config.toml
model = "audio frame classifier"
spec_augment = false
inner_norm = false
magnitude_pruning = 0.5
lr_schedule = "wsd"
Rows from block 5, named by matrix and row number. Rows with one number belong to one neuron. Each number is 128 + 24 x the weight over its row's rms, rounded and kept within 0 to 255. All counts start at 0. After the name is the row's rms in percent of the matrix's.
# fc1: MLP up (model.blocks.5.mlp.fc1.weight, 768x256), inputs 111-147
# fc2: MLP down (model.blocks.5.mlp.fc2.weight, 256x768, transposed), outputs 111-147
fc1.393 114 [118  66 128 128 128 189 160 128 128 161 138 128 114 163 125 147 128 128 156 132 169 128 128 128 140 171 128 157  88 128 154 128 128 194  93 219 128]
fc2.393 114 [128  71 161 109 128 167 128 128 128 111 136 151  83 129 174 128 175 139 128 128 192 128 128 128 128 128 128 174 144 108  93 128 128  91  99 128 157]
fc1.394 096 [ 79 128 128 128 128 128  98 100 128 115 128 169 128 128 128 128 128 184  95 128 174 128 159 128 154 128 128 118 128 145 178 128 128 128 128 128 101]
fc2.394 084 [112  83 128 128 128 116 113 128 128 128 128 150 180 128 128 173  66 128 128  94 128 104  88 127 128 128 128 128 128 128 128 128 101 128 134 128 128]
fc1.395 100 [128 107 121 160 128 126 140 105 128 128 123 128 128 197 164 196 128 128 128 181 128 128 160 164 192 124 146 128  77 128 109 128 113  92 104 157 188]
fc2.395 093 [128 168  83 128  90 128 128 171 139 150 128 121 110  64 128 125 109  71 153 169 128 129 100 105 128 128 103 128 101 128 128 128 128 128 190 128 104]
fc1.396 095 [128 128  34 143 128 120 128 127 143 149 128 128 113 164 152 138 128 173 128 128 121 156 128 128 154 128 119 128 116 175 154 148 114 112 113 128 128]
fc2.396 090 [128 101 203 128 156 155 128 128 128 107 128 127 122 128 128 128 119 128  87 134 128 128 128 178 128 112 128 128 104 128 122 128 128 128 128 107 198]
fc1.397 089 [128 141 128 158 128 201 128 169 128 177 128  97 128  98 128 181 128 128 145 138 128 128 118 132 115 132 160 128  54 128 128 123 177 128 128 128 109]
fc2.397 082 [106 185  92 127 128  87 128 128 128 128 128 128 128 128 137 135 128 128 128 128 120 117  95 128 128 117 128 128 128  91 128 114  96  99 128 128  65]
fc1.398 100 [128 126  91 146 140 135  90 128 128 152 139 128 128 128 128 128 128 128 128 137 109 128 128 128 110 161 108 128 128  69 122 128 128 128 114 128 160]
fc2.398 108 [128 128 128 128 128 124 128 128  84 128 128 128 105 128 131 128 128 128 128 105 154 183 128 113 128 197 128 134 128 120 128 128 128  88 128 128 134]
fc1.399 091 [ 62 112 128 160 143 128 128 128 128 108 128 109 132 132 169 141 128 128 128 128 128 128 128 128 128 174 109 128 128 157 128 133 150 128  81 128 163]
fc2.399 083 [128 128 113 159 175 154  97 116  76  57 154 133 128 128 128 128  82 143 167 178 128 128 157 177 128 128 175 127 128 128 128 117 128 128 114 128 128]
fc1.400 109 [128 107 128 128 108 128 150 113 128 175 128 128 139 128  90 128 118 136 128 146 128 128 128 128 128 169 128 128 128 128 157 128 128 155  71 128  95]
fc2.400 111 [ 82 102 107 128 128 166 139 128 177 128 165 143 128 128  93 128 121 164 103 128 201 108 128 117 128 134 167 150 114 128 128 128 132 160 128 110 128]
fc1.401 108 [128 128 128 156  95 134 128 128 128 136 128 164 110 160 171 128 141 140 128 128 128 128 168 128 128 128 128 128 128 141 136 104 161 128  96 128 166]
fc2.401 090 [114 128 128 104 128  62 128 128 128 128 102 128 128 128 128 190  79 101 128 125 161 143 110 179 128  74 128 128 113 133 128 128 128 172 128 128 128]
fc1.402 113 [128 102 136 128 130 164 128  99 128 128 128  61 139 128 117 128 128 198 113 128 128 128 125 217 151 146 164 128 128 128 128 130 128  76  91 128 124]
fc2.402 100 [128  38 127 128 128 143 128 128 128 128 128 159 125 139 110 128  90 181 111 128 147 128 154 128 105 100 128 156 128 128 127 128  75 128 128 145 128]
fc1.403 084 [128 128 128 128 136 129  98 100 128  55 128 128 128 128 128 128 128 157 128 128 128 128 128 128 168 148 128 124 128 186 128 137 128 190 128 128 128]
fc2.403 079 [119 101 128 128 131 102 128 128 119 128 128 128 128 109 128 128  53 128 132 165 128 128 128  76 128  92 183 128 128 128 121 128 128 130 128 149 128]
fc1.404 094 [113 116 137 128 134 158 128 128 143  47 128 120 128 128 128 128 128 128 130 128 128 128 144 128  88 146 128 128 130 128 128 128 124 128 191 128 154]
fc2.404 084 [128 158 114 128 128 120 169 128 128 128 128 113  63 128 128 128 128  57 128 128 128 128 128 121 128 128 147 128 128 186 104 191 128 128 123 136 128]
fc1.405 105 [128 150 128 128 154 128  87 126 155  84 118 128 185 109 128 131 128 128 108 128 149 144 128 128 128 128  78 185 128 128 144 119 159 128 153 147 128]
fc2.405 138 [128 182 128 128 128 130 128 128 128 128 128 128 128  89 128 163 128 102 128 128 141 128 128 166 129 123 130 128 128 157 141 153 110 128 176 169 171]
fc1.406 100 [128  85 116 112 128 155 128 158 116 128 115 128 128 191 128 128 128 194 150 195 128 128 102  97 128 128 128 137 128  85 202 180 170 128  93 118 140]
fc2.406 102 [169 128 128 128 132 128  83 128 128 128 128 128  29 128 128 126 128 145 128 140 137 128 128 128 128 128 131 128  99 119 138 128 128 126 108 128  92]
fc1.407 105 [128 128 128 171 103 128 128 162 128 128 128 123 131 193 128 138 128 163 128 167 128 137 125 117 128  84 143 138  94 128 149 156 128 161 128 139 128]
fc2.407 114 [128 128 128 164 128 109 106 128 128 128 128 128 153 150 128 137  84 128 128 115 128 128  97 128 142 128 117 128 117 148 115 159 128 128 128 128 128]
fc1.408 098 [148  84 128 125 128 128 128 161 143 106 149 128 113 148 128 128 128 158 121 140  50 128 124 118 154 169 138 128 128  87 128 155 167 128  74  93 128]
fc2.408 110 [102 161 184 128 128  93 146 128 138 128 150 128  64 142 128 138 128 128 117 128 151 120 128 128 128 121 128 128  57 113 135 128 150 128 128  98 128]
fc1.409 079 [145 128 145 128 128 128 128  73 128 123 128 128 159 141 128 142 128 128 171 157 138  98 128 104  63 147 128  47 128 128  99 141  84 130  90 146 148]
fc2.409 088 [128 183 128 128 128 123 128 162 141 136 124 128 148 154 128 128  95  86 128 198 128 128 128 156 162 128 128  70 148 148 128 197  92 147 128  88 128]
fc1.410 111 [ 74  68 152 128 130 128 128 143 162 155 128 127 143 123 135 144 128 122 128 128 144 128 132 128  92 203 128 128  86 124 215 128 138 120  61 108 128]
fc2.410 107 [128 128  71 128 140  86 135  94 128 128 128 128 155 128 122 128 128 128  85 128 127 128 100 128 128 161 128 180 152 144 128 144  93 103 128 163 195]
fc1.411 099 [ 98 128 128 160 140 130 150 164 128 128 128 115  91 128 128 144 112 128 128 128 140 128 188 164 128 161 120 128  68 128 121 128 141 136  91  92 128]
fc2.411 098 [143 112 128 128 143 128 117 136 128 128 200 128 142 181 128 147 193 128 128 187 128 128 157 128 128 128 128 147 128 128 131 128 128 103 128 144 108]
fc1.412 108 [128 128  99 135 128 137 245 128 137 203 160 128 156 158 100 155 131 131 128 160 144 128 178 146 110 131 157 123 128 135 116 134 114 111 128  83 134]
fc2.412 101 [128 112 128 118 128 135 128 109 128 128 128 128 128 113  93 128 128 128 128 128 133 128 165  96 134 128 104 128 102 144 128 115 122 105 177  89 128]
fc1.413 101 [149  92 128  97  85 128 123 166 128 128 154  66 151 111 128 136 113  87 128 128 128 128 128 167 153 143 143 128 128 112 133 117 103 133  86 128 149]
fc2.413 107 [125 130 138 180 128  64 114 170 128 128 164 152  97  87 118 139 128 107  93 128 128 128 173 142 152 172 128  90 128  78 110 137 128 128 103 128 196]
fc1.414 114 [ 81 109 141 142 128 175 127 146 128 128 128 128 168 151 128 136 128 146 128 177 128 129 128 128 155 199 128 142 100 115 183  97 128 128  90 164 105]
fc2.414 124 [128 143 113  76 128 128 128 160 128 128 166 119 128  69  69 180 128 141 121 118 128 128 128 121 103 128 128 128 128 114 128 128 132 128 128 104 128]
fc1.415 102 [128 128 128 128 128 131 185 123 141 123 139 128 107 160 163 128 128 122  96 128 128 128 128 128 103 104 133 128  60 128  93 153 107 153 128 128 128]
fc2.415 088 [128 128  90 138 130 100  64 135 106 138 128 128 110 128 128 107 128 190 117 122 128 128 128 128 128 128 128 128 111 138 128 154 128 139 117  86 128]
fc1.416 101 [118  96 128 128 132 128 138 168 128 128 128 128 160 128 128 128 117 189 128  64 128  90 128 146 128 128 128 149  72 128 128 128 128 147 128 128 128]
fc2.416 121 [116  91 119 107 133 128 128 139 165 123 153 122 127 177 128 128 146 143 128 102 129 122 133 155 128 132 137 189 171 128 106  60 104 177 128 128 126]
fc1.417 096 [155 128 150 135 141 172 128 128 128 128 174 160 179 131 124 128 142 119 128 127 102 113 147 127 119 166 135 102 125 149 128 144  95 128  74 170 147]
fc2.417 083 [128 128 157 128 128 157 142 128 113 154 128 136 128 128 138 111 128 128 128 132 128 128 128 130 129 128 128 134 128 128 128 128 128  91 162 128 128]
fc1.418 087 [ 97  47 128 119 128 128 128  72 135  64 165 128 128 128 128 140 128 128 178 145 128 132 162 167 128 128 146 128 139 128 128 128 128 128 128 168 189]
fc2.418 105 [128 164 128 158 115 128 122 164 128 117 128 128  43  74 128 128 128 102 128 128 128 128 128 128 110  89 128 128 143 128 128 128  96 128 160 158 128]
fc1.419 112 [171 128 128 128 163 121 128 170 128  94 128 128 128 116 128 128 146 151  90 128  98 126 128 106  81 123 128 138 128 128 128 154 173 165 126 170 128]
fc2.419 114 [128 128 128  91 131 128 128 128 128 128 119 128 128 128 128 128 128 128 134  77 128 108 128 117 164 127 125 128 127  77 128 128 128 122 123 129 137]
fc1.420 098 [ 79 116 128 128 123 128  73 128 128 128 125 128 180 183 128 188  81 128 113 147 128 128 128 128  89 128 134 128 165 128 128 128 128 128  69  80 128]
fc2.420 086 [128 128 115 145 128 128 128 107 118 128 128 117 203 128 128 128  83 128 116 164 128 128 128 128 174 131 122 145 178 160 128 128 128 128 128 204 128]
fc1.421 104 [174 128  76 128 128 128 128 128 128 120 128 128 133 184 143 128 146 103 169 128 128 128 139 128  82 151 128 128 107 128 128 128  95 128 102 128 175]
fc2.421 096 [122 128  76  98  92 129 128 135 120 128 128 159 168 175 128 128 128 128 128 128 128 128 128 128 143 118 128 128 167 131 128 149 134 162 128  52 132]
fc1.422 103 [123 128 128 128 171 123 128 174 139 131 106 128 120 136 182 128 128 128 192 148 144  90 128 128 128 167  84 128 107 128 141 128 173 128 128 128 128]
fc2.422 096 [105 128 128 137 137 139 103 128 128 128 128 123 168  84 128  97 108 201 128 128  47 128 128 178 128 128 128 145 115  56 128 128 115 128  93 145 128]
fc1.423 105 [128 128 128 117  92 162  94 128 134 140 128 106 128 125 128 188 137 128 117 128 128 128 154 128 133 145 151 217 173 110 128 128 128 102  94 106 128]
fc2.423 096 [137 128 125 136 128 128  75 128 128 158 128 128 130 128 128 128 138 134 128 128 128  31 128 194 150 128 128 128 128 128 128  96 128 164 124 154 128]
fc1.424 096 [112  97 132 184 166 110 128 138 128 125 120 115 100 103 128 128 128 160 128 128 191 128 128 128 146 128 150 149 160 128 132 128 159 128 128 128 114]
fc2.424 103 [128 128 115 150 128 179  90 128 128 129 128 166 101  93 128 128  66  93 128 128 128 102 128 128 128 128 128 148  95 128 128 128 128 117 204 128  79]
fc1.425 102 [128 128 128 141 128 128 165 128 128 184  78 128 128 128 138 128 128 184 132 128 162 128 128 128 128 176 128 109 128  78 128 128 128 128 128 174 101]
fc2.425 098 [100 107 132 128 128 129 106 128 128 128 102 128 104 128 129 118 128 178 128 183 168 128 128  99  66 125 128 128 103 130 128 128 128 149 102 128 128]
fc1.426 096 [128 128 162 128 128 145 183  99 128 100 167 128 128 105 128 111 123 128 140 128 128 128 121 128 143 174 128  99 128 106 140 160 124 162 128 128 110]
fc2.426 092 [128 103 128 128 114 128 137 119 128  58 153 128 194 128 128 187 128 116 146 128 101 128 114 104 161  99 128 126 119 136 128 122 128 111 160 163 161]
fc1.427 100 [ 66 118 112 128 128 124 128 128 128 127 158 128 142 120 128 128 159 209 169 128 128 207  64 128 140 109 128 128 122 128 128 192 173 185  86 219 128]
fc2.427 084 [128 128 128 150 128 128 128 128 107 128 128 128 121 128 128 128 143 133 150  81 106 128 128 128 121 128 128 128 149 128 147 145 128 128 128 142 128]
fc1.428 105 [146 128 128 128  93  97 128 103 134 128 103  98 166 193 128 154 128 179 127 181 149 128 128 195 128 128 128 138 139 142 110 128 122 109 144 109 128]
fc2.428 114 [128 128 144 128  90 128 128 128 128 128 128 161 155 149 190 144 128 182 128 155 118 128 128  92 128  66 128 137 139 103 128 128  68 128 153 182 102]
fc1.429 108 [128  35 128 128 128 128 104 172 117 170 146 128 110 125 128 153 128 198 134 126 128 102 120 128 128 166 128 128 128 128 152 199 161 128 128  98 166]
fc2.429 102 [120 159 128 173 128 144 128 128 128 146 131 161 165 128 108 128 128 151 127 128 128 128 128 128 118 177 114 133 173 128 145  99 128 128 128 173 150]
fc1.430 095 [128 145 113 185 128 145 128 128 146 128 128 128  77 116 128  85 128 128 128 122 122 129 126 123 136 176 128 128 128 128 183 128  76 128 107 128 126]
fc2.430 096 [128 133 163 128 128 124 128 128 128 128  68 128 121  72 104 128 106 157 160 128 128 141 128 128  91 128  89 128 128 121 186 128 128  89 149 127 128]
fc1.431 088 [149 128 128 128 128 128 128 128 128 128 126 128 131 137 129 128 128 163 128 128 143 146 128 128  65 158 128 128 100  85 217 115 128 128  86  74 108]
fc2.431 087 [120 128 128 135  87 122  71 128  89 101 128 128 183  88 128 161 128 166 152 128 128 106 128  46 128 159 128 118  89 122 128  80 143 148 128 128 128]
fc1.432 120 [ 77 128 128 128 128 188 128 128 128 128 125 170 128 128 128 181 128 157 128 128 128 128 128 128 128 152 128 144 129 120 176 141 128 128 128 128 143]
fc2.432 093 [128  99  90 117 128 137 128 128 131 128 128 128  92 115 164  62 151 131 128 128 159 128 128 118 128 128 128 128 118 128  31 128 128  79 128 128 128]
fc1.433 102 [128 121 128 162  91 143 130 128 119 119 115 128 110 154 128 147 128 128 128 155 128 128 104 128 105 128 156 200 104  95 201 128 205 122 128 128 145]
fc2.433 099 [121 128 160 128 176 119 128 128  83 128 156 188 134 128 128 128 128 128 178 128 176  93 128 179 159 128 188 128 101  94 216 128 128 128  97  85  83]
fc1.434 097 [128 128 107 172 128 128 128 128 128 166 128 128 112 128 128 128  96 128 191 128 128 128 171 186 181 128 131 119  95 113  95 117 162 128 128 126 128]
fc2.434 095 [ 91 128 128 140 135 149 128 128 128 165 146 128 173 147 128 182 170 160 128  93 142 128 128 120 128 128 128 128 128 141 143  55 178 128 128 128 128]
fc1.435 100 [121 149 128  95 114 141 128 128 128 121 128 128 128 128 128 177 117 124  86 128 114 129 128 131 122 123 141  86 132 129 128 131 175  75 128  32  92]
fc2.435 085 [128 125 128 128 162 146 122 128 146 128 124 128  99 164 128 137 176 100 128 139 128 166 128 204 128 164 133 128 128  97 128 128 156 128 128 128 109]
fc1.436 103 [128  98 128 178 119 128  80 128 128 128 168 128 128 126 128 128 128 128 128 128 128 128 171 128 117 145 128 128 128 180 197 128 128 128 177 134 152]
fc2.436 097 [128 128 159 128 128  93 173 128 185 106 128  84  72  68 128 128 204 128 128 128 125 128 128 128 128 151 128 128 111 128  84 128  82 128 165  39  99]
fc1.437 067 [100 159 128 128 128 106 128 128 128 128 194 128  62 128 144 118 128 128 128 128 128 128 128 128 128 155  82 128 128 128 128 174 118 128 128 128 109]
fc2.437 051 [128 128 128 128 128 128  34 128 128 128 128 134   0 128 128 128 128 128 128 128 128 128 128 128 128 128 128 128 128 134 128 128 128 153 128 128 128]
fc1.438 100 [156 128  76 202 128 128 128 128 128 139 128 147 128 132 128 128 128 176 128 135 128 190  87 124 106 159 123 128 128 158 128 128  98 128 128  93 189]
fc2.438 110 [128 193 128 110 134 106 155 138 145 128 128 113 101 128 115 176 120 108  71 128 128 108 152  72 128 112 128 128 143 156 128 152  87 147 109 113 134]
fc1.439 097 [140 128 128 128 147 128 128 123 123 128 128 141 169 128 128 128  82 152 174  87 128 128 136 128 128 195 127  61 108 151 122 128 128 128  83 107 156]
fc2.439 104 [128 137 102 137 128 128 160 128 128 128 170 128  73 128 128  37 103  81 210 103 128 128 127 131 183 128 205 128 128 128  98 128  99 128 128 128 153]
fc1.440 097 [110 128 128 136 128 166 157 137 128 114 178 138 136 128 128 168  81 110 128 104 128 149 148 128 167 161 128 176 159 191 128 128 128 102 136  98 185]
fc2.440 098 [182 132  89 135 128 115 154 128 128 128 134 128 116 122 128 128 192 128 128 184  57  95 153  90 128 197 118  88 128 126 128 128 128 128 128  96 128]
fc1.441 103 [111 164 128 128 174 128 128 128 128 156 128 128 128 128 128 128 159 128 102 128 119 128 128 137 128 128  97 128 128 128 128 156 123 101 128 128 112]
fc2.441 100 [128  68 128 128 129 137 106 174  86 128 128 128 128 120 133 128 128 180 108 128 128  77 128 128 155 138 145  93 128 128 133 128 128 128 128 128  38]
fc1.442 095 [142  73 128 128 126 142 128 128 128 128 128 128 128 137 128 128 128 152 138 129 128 145 128 209 112 128 128 128  86 105 128 178 100 128 128 128 187]
fc2.442 082 [128 118 128 124 128 120 128 128 128 128 118 100  71 149 128  32 128 128 128  58 145 109 109 168 128 156 128 128 174 128 121 128 128 130 146  95 166]
fc1.443 099 [128  70 128 191 162 155 113 111 125 128 162 104 220 151 128 128 120 128  70 128 144 128 119 128 128 128 154 117 139 128 110 128 128 162 128 134 188]
fc2.443 087 [128 128 128 128 128 186 124 128 128 116 127 128 128 128 128 128 128 128 155 128 195 128 117 128 147 128 131 128  70 128 127 128 128 128  97 128  77]
fc1.444 088 [128 128 128 128 128 128 108 128 128  87 128 128 128  95 169  74 171 154 128 128 128 140 128 168 128 128 200  66 128 128 128 128  92 128 128 132 128]
fc2.444 084 [128 128 128 128 128 128 128 140 130 143 128 130 128 128 128 128 104  92 127  99  80 128 128 128 128  93 106 128 128 128 128 128 101 105 145 128 105]
fc1.445 105 [128 110 128 128 139  97 118 146 128 128 128 128 122  91 128 189 128 128 128 132 179 128 128 192 180 161 210 128  78 128 128 203 128 108 156 139 112]
fc2.445 104 [165 168 128 128 128 178 117 110  91 179 128 141 128 119  88 128 128 128  74 128 128  88 128 155 128 128 135 128 141 128 128 128 158 160 128  78 156]
fc1.446 102 [ 94 128 128 128 128 128 139 128 128  76 168 128 143 128 128  77 128 128 129 123 128 128 128 157 128 128 128 128  84 167 128 172  91 128 138 128 123]
fc2.446 099 [128  67 128 128 115 165 128 128 128 118 135 128 162 128 140 128 128 128 124 128 128 128 152  95 128 128 128 201 128 132 128 128 128 128 128 145 128]
fc1.447 110 [128 111 128 163 123 161 128 138 128 128 121 128 128 142 128 164 128 206  92 128 128 128 113 138 151 158 128 140 128 112 144 128 132  94 128 128 119]
fc2.447 100 [128  75 181 128 128 134 128 128 182 128 109 128 128  78 128 128 119 128 128 128 128 128 128 128 128 128 128 112  92 128  85 128 128 135 128 120 128]
fc1.448 101 [115 128 128 128 128 128 128 128 128  75 128 107 205 128 128 128 128 128 146 136 111 143  97 128 152 139 128 102  60 106 128 180 128 128 128 128 128]
fc2.448 103 [116 116 128 128 128 128 198 128 128 128  92 128 170 113 128 128 105 116 154 130  75  31 162 128 128 170 166 145 128 124 129 128 101 128 128 128 128]
fc1.449 097 [128 128 128 223 147 144 128 127 128 186 128 128 178 171 128 141 128 162 103 172 119 128 128 156 128 128 128 181 128 128 128  92  97  90 118 128 147]
fc2.449 095 [128 141 128 128 128 128 103 128 128 128 128  93 137 109 128 128 128 128 144 128 128 128  99 111 128 128 134 128 148 128 162 128 128 149 128 128  65]
fc1.450 099 [ 82 139 128 163 128  80 123 151 128 115 166 147  89 163  94 128 161 147 122 135  86 142 128 128 128 128  98 128  99 128 144 116 143 128  75 128 128]
fc2.450 088 [128 128 128 178 128 128 128 147 169 128 128 128  57  76 128 128 128 128 128 128 128 135 128 213 128 114 128 128 128 144 128 116 125 128 143 106 200]
fc1.451 092 [128 143 128 176 143 133 128 128 128 102 128 104 146 128 129 128 129 133 111 128 128 128 128 152 128 105 159 128 128 167 115 128 128 128 128 120  95]
fc2.451 106 [128 128 123 130 149 139 128 110 149 128 128 131 188 128 128 139 128 128 128 128 128 128 128 128 121 106 144 143 114 152 128 128 128 169 109 128 128]
fc1.452 112 [128 128 128 127 172 154 128 128 128 145 128  81 114 128 128 163 102 128 128 161 128 233 137 128 114 133 174 128 152 120 128 128 128 128 128 109 128]
fc2.452 127 [128 115 128 100  79 128 128 166 128 158 128 151 180 174 133 128 161 128 128 144 103 128 128 111 128 101 112 128 128 141  96 128 145 128 134 145  85]
fc1.453 098 [114 128 128 128 128 158 128 128 128  89 128 134 148 150 128 128 128 128 128 165 194 155 126 111 128 120 128 128  82 107 125 128  75  94 128 128 249]
fc2.453 104 [115 182 128 128 128 128 130  74  77 105 135 128 154 143 156 200 128 128 128 177 151 116 119 128 128 128 118 128 128 138 128 128 131 161 180 138 128]
fc1.454 096 [ 91 128 128 128 128  99 158 128 143 128 157 128 128 128 128 128 128 126 128 163 128 128 128 116 179 114 184 128 128 155 116 128 143 128 153 160  96]
fc2.454 103 [ 85 114 146 107  93 128 128 128 131 170 128 128 128 158  88 128  74 128 128 128 128 128 111 128 202 128 128 158  95 128  63 128 108 128 128 103 128]
fc1.455 095 [ 95 128 128 125 136 202 128 185 128 128 128 128 128 175 128 172 128 205 175 128  92 128 128 117 128 128 123 128 105 128 147 188 111 128  78 128 119]
fc2.455 090 [128  88 128 137 128  89 128 190 131 128 104 169 128 169 128 128 128 106 121 128 128 128  76 128  98 128 128 128 128  80 127 128 167 128 142 128  93]
fc1.456 101 [128 128 128 169 128 128 128 128 142 128 128 128 128 128 128  97 128 169 137 128 128 128  62 128  81 164 107 128 128  85 128 128 128 128 128 116 144]
fc2.456 097 [ 84 105 154 147 128 185 146 133  79 128 112 128 165 128 128 121 142 128 128 128 128 128  94 128 128 128 128 128 128  86 170 128 128 184 177 141 128]
fc1.457 084 [117 104 108 128 175 128 128  97 128 129 128 162 136 128 119 128 125 128 166 185 156 158 105 128 153  84 128 157 128 136 128 137 210 166 110 128 187]
fc2.457 089 [133 128 182 153 197 151 128  85  80 213 128 141  89 128 128 152 155 123 128 159 128 128 128 128 128 104 128 128  76 128 128 159 139  81 184 128 176]
fc1.458 105 [118  82 128 112 112 128 128 128 128 162 166 128 145 129 128 180 128 138 155 200 128 144 133 114 148 138 128 128  71 164 128 128 128 128 128 128 128]
fc2.458 101 [146  87 128 136 139 128 128 145 149 128 117 152 113  70 145 128 152 117 128 128 128 128  81 128 126 125 112 128 128 115 119 124 102 112 118  94 118]
fc1.459 106 [ 62 108 152 128 104 128 126 122 128 102 128 128 186 151 128  83 128 128 128 120 128 128 128 128 135 128 128 141 128 115 128 103 123 128 185 128 144]
fc2.459 109 [ 95 128 128 128 128 128 128 122 128 128 128 120 172 128 142 128 128 136 128 128 133 128 164 128 128 128 128 128  97 131 128 128 166 153 144 128 163]
fc1.460 093 [187 128 107 128 133 128 184 149 139 128 108 128 128 128 128 128 128 191 128 171 136 128 152 167 131 105 128 128 120 128 128 128  98 118 135 128 128]
fc2.460 101 [131  31 128 128 128 128 118 128 123 128 128 128 128 165 119 119 161 144 128 128 128 128 104 112 128 128 128 128 128 128 113 128 128 155 111 110 144]
fc1.461 108 [172 128 128 149 128 126 128 128 128 173 176 128 151 189 128 163 128 167 128 211 128 137 128 116 128 110 183 128 128 143 128 201 128 128  93 128 128]
fc2.461 104 [128 128 177 128 123 128 149 162 128 128  94 128  47 128 128 127 149 219 128 134 128 128 107 128  58 128 111 128 128 128 128 128 128 128 115 163 117]
fc1.462 107 [146  95  92 216 134 152 178 100 128 118 101 118 167 128 128 128 128 128 107 128 171 190 158 146 155 128 128 128 128 134 128 128 122 128 128 128 141]
fc2.462 093 [128 168 162 128 128 143 128 128 128  86 134 116   0 128 128 128 128 102 128 128  99 128 168 128 128 128 128 128 128 200 128 128  36 128 128 177 128]
fc1.463 119 [128 119 128 161 150 182 122 128 128 128 120 159 128 147 128 131 128 128  90 128 138 153 136 128 128 111 137 107 128 130 128 135 136  92  84 128 159]
fc2.463 101 [128 128 128 128 128 162 128 128 128 127 128 128 179 128 128 128 128 177 166 128 128 128 128 128 128 128 128 159 128 128 128 128 128 128 128 128 128]
fc1.464 111 [175 128 128 177 128 101 179 128 170 101 105 132 166 128 128 128  88 119 128 128 128 128 133 111 155  98 201 128 128 148 171 133 128 123 128 128 128]
fc2.464 107 [128 140 128 128 128 128 128 128 132  91 128 128 146 128 125 141 128 177 191 115 135 152 128 128 174 128 125 124 127 128 133 126 132 106  96 128 128]
fc1.465 106 [ 78  50 128 128 138 128 128 149 152 167 140  67 128 128 137 177  96 162  80 128 180 128 139 135 175 128 128 137 190 140 109 128 126  91 128 128 144]
fc2.465 113 [128 107 114 100 156 155  99 149 125 128 128 102 150 128 110 104 143 116 123 116  82 138 128 125 102  71 128 133 134 150 104 128 116 128 103 127 136]
fc1.466 110 [162 128 128 128 165 128 186 157 128 122 128  81 153 120 128 138 128 170 128 186 225 128 127 109 107 139 127 128 128 128 116 164 128 128 120 159 128]
fc2.466 107 [128 128  92 128 128 128 124 128 160 117 128 128 128  88 128 128 128 100 128 107 128 128 128 128 128 128 109 128 143 128  77 128 166 128 128 114 160]
fc1.467 099 [128 100 102 128 141 128 128 128 128 128 128 128 128 124 128 128  97 144  72 115 137 122 127 118 128 143 128 128 137 144 128  90 146 181 106 104 158]
fc2.467 087 [128  81 128 128 102 128 126 147 128 120 128 128 218 128 128 128  93 128 128 128 128 137 128 174 179 114 128 128 128 128 128 118 128 128 128 128 128]
fc1.468 102 [128 128 153 148 119 128 128 150 121  78 128  77 128 162 102 128 128 137 128 128 128 128 116 128 153  54 164 154 128 128 128 128 128 137 151 128 128]
fc2.468 100 [128 128 128 128 128 184 132  94 152  58 128  72  62 100 128 128 115 128 139 128 128 128 110 128 128  48 128 128 122  98 100 154  98 128 128 125 128]
fc1.469 098 [179 156  87 198 128 128 128 128 111 130 128 128 128  88 142 128 128 128 165 128 127 128 128 128 111 128 128 128 128 213 128 128 128 128 121 128 108]
fc2.469 103 [128 191 128  54 128 128 152 128 128 128 128 104 128 128 128 122 128  86 128 194  57 128  57  53 128 128 162 118 137 128 128 175 128 128 134 128 100]
fc1.470 113 [ 93 128 128 128 128 152 119 128 128 103 128  90 128 134 128 128 128 128 200 128 137 128 182 128 128 175 128 128 128 128 191 128 128 124 112 128 147]
fc2.470 116 [128 128 128 128 148 128 128 136 112 128 128 128  79 130 143 128 200 128  72 128 128 135 122 128 191 176 161 128 128 128 140 102 128 133  99 128 128]
fc1.471 102 [128 128 128 128 128 184 128 128 128 128 123 128  93 150 128 128 108 154 128 157 128 210  94 155 128  95 128 179 138 114 116 155 128 128 151 133 141]
fc2.471 099 [169 128 128 109 183 128 171 128 128 128 151 128 128 157 139 139 149 109 128 112 187 128 107 128 128  82 142  67 128 120 128 122 128  89 128 128 137]
fc1.472 102 [ 55 128 128 128 124 128 128 128 129 128 128 103 128 184 128 128 128 128 137  70 128 165 134 128 128 164 158 128  89 113 101 195  97  65 128 128 168]
fc2.472 098 [ 51 128 128 111 128 137  91 128 116 128 142 123 151 207 193  53 128 128 128 128 120 128  56 128 149 128 128 128 149 128 173 128 163 128 150 128 118]
fc1.473 095 [128 128  99 157 185 154 128 128 128 147 128 152 126 136 128 178 128 128 114 128 128 128 178 128  70 131 128 128  75 179 128 128 167 128 139 128 128]
fc2.473 068 [128 128 128 116 128 128  74 128 128 128 128 128  59 113 128 128 128  56 128 128 128 128 105 128 128 128 128 128 132 128 128 128 128 196 128 128 128]
fc1.474 118 [128 128 128 136 185 128 139 132 129 128 128 160 128 127 106 128 128 128 146 159 133 128 128  83 128 128 128 128 172 169 128 128 128 128 106 109 221]
fc2.474 140 [128 112 130 181 128 133 128 202 115 128 128 140 164 156 128 128 128 150 128 128 128 112 196 128 170 152 128 128  89 108 128 129  95 128 128 128 128]
fc1.475 089 [ 91 128  83 208 196 128 128 128 136 128 128 128 128 128 121 160 128 128  91 128 172 128 113 145 163 162 178 128 141 128 128 128 128 128 128 131 136]
fc2.475 095 [118 128 128 119 128 142 130 116 128 119  87 111  81 128 128 128  94 118 128 151 128 134 128 180  95 106 102 128  89 128 128 128 116 140 128 128 132]
fc1.476 099 [118  99 128 142 217 114 128  87 128 128 128  96 128 128 128 186 127 128 128 167 128 128 121 147 128 128 167 128 128 185  58 128 140 128 109 128 128]
fc2.476 098 [209 147 184 127 128 128 153 120  97 128 128 128 128 163 128 141 128 128 176 128 158 128 152 128 177 128 129 128 128 165 116 128 151 128 128 119 128]
fc1.477 106 [128 109 128 114 152 136 208 163 128 163 128 128 128 119 128 128 150 223  75 128 159 115 128  80 128 128 128 120  95 110 158 173 128 128 114 128 144]
fc2.477 109 [ 82  58 157 128 116 152 128 166 107 128 128 128  87 132 128 128 128 128 128 128 187 113 128  69 116 128 118 128 128 128 128 135 150 132  79 128 128]
fc1.478 102 [121  92 128 128 128 128 128 135 128 128 128 146  84 142 128 128 128 165 173 128 128 162 128 158 114  98 135 128  68  84 128 128 202  79 128 112  98]
fc2.478 105 [128 144 104 128 128 128 195 158 120 127 106 116 100 128 128 112 128 139 208 128 145 128 127 128 120 128 114 101 128 128 164 128 128 197 128 128 128]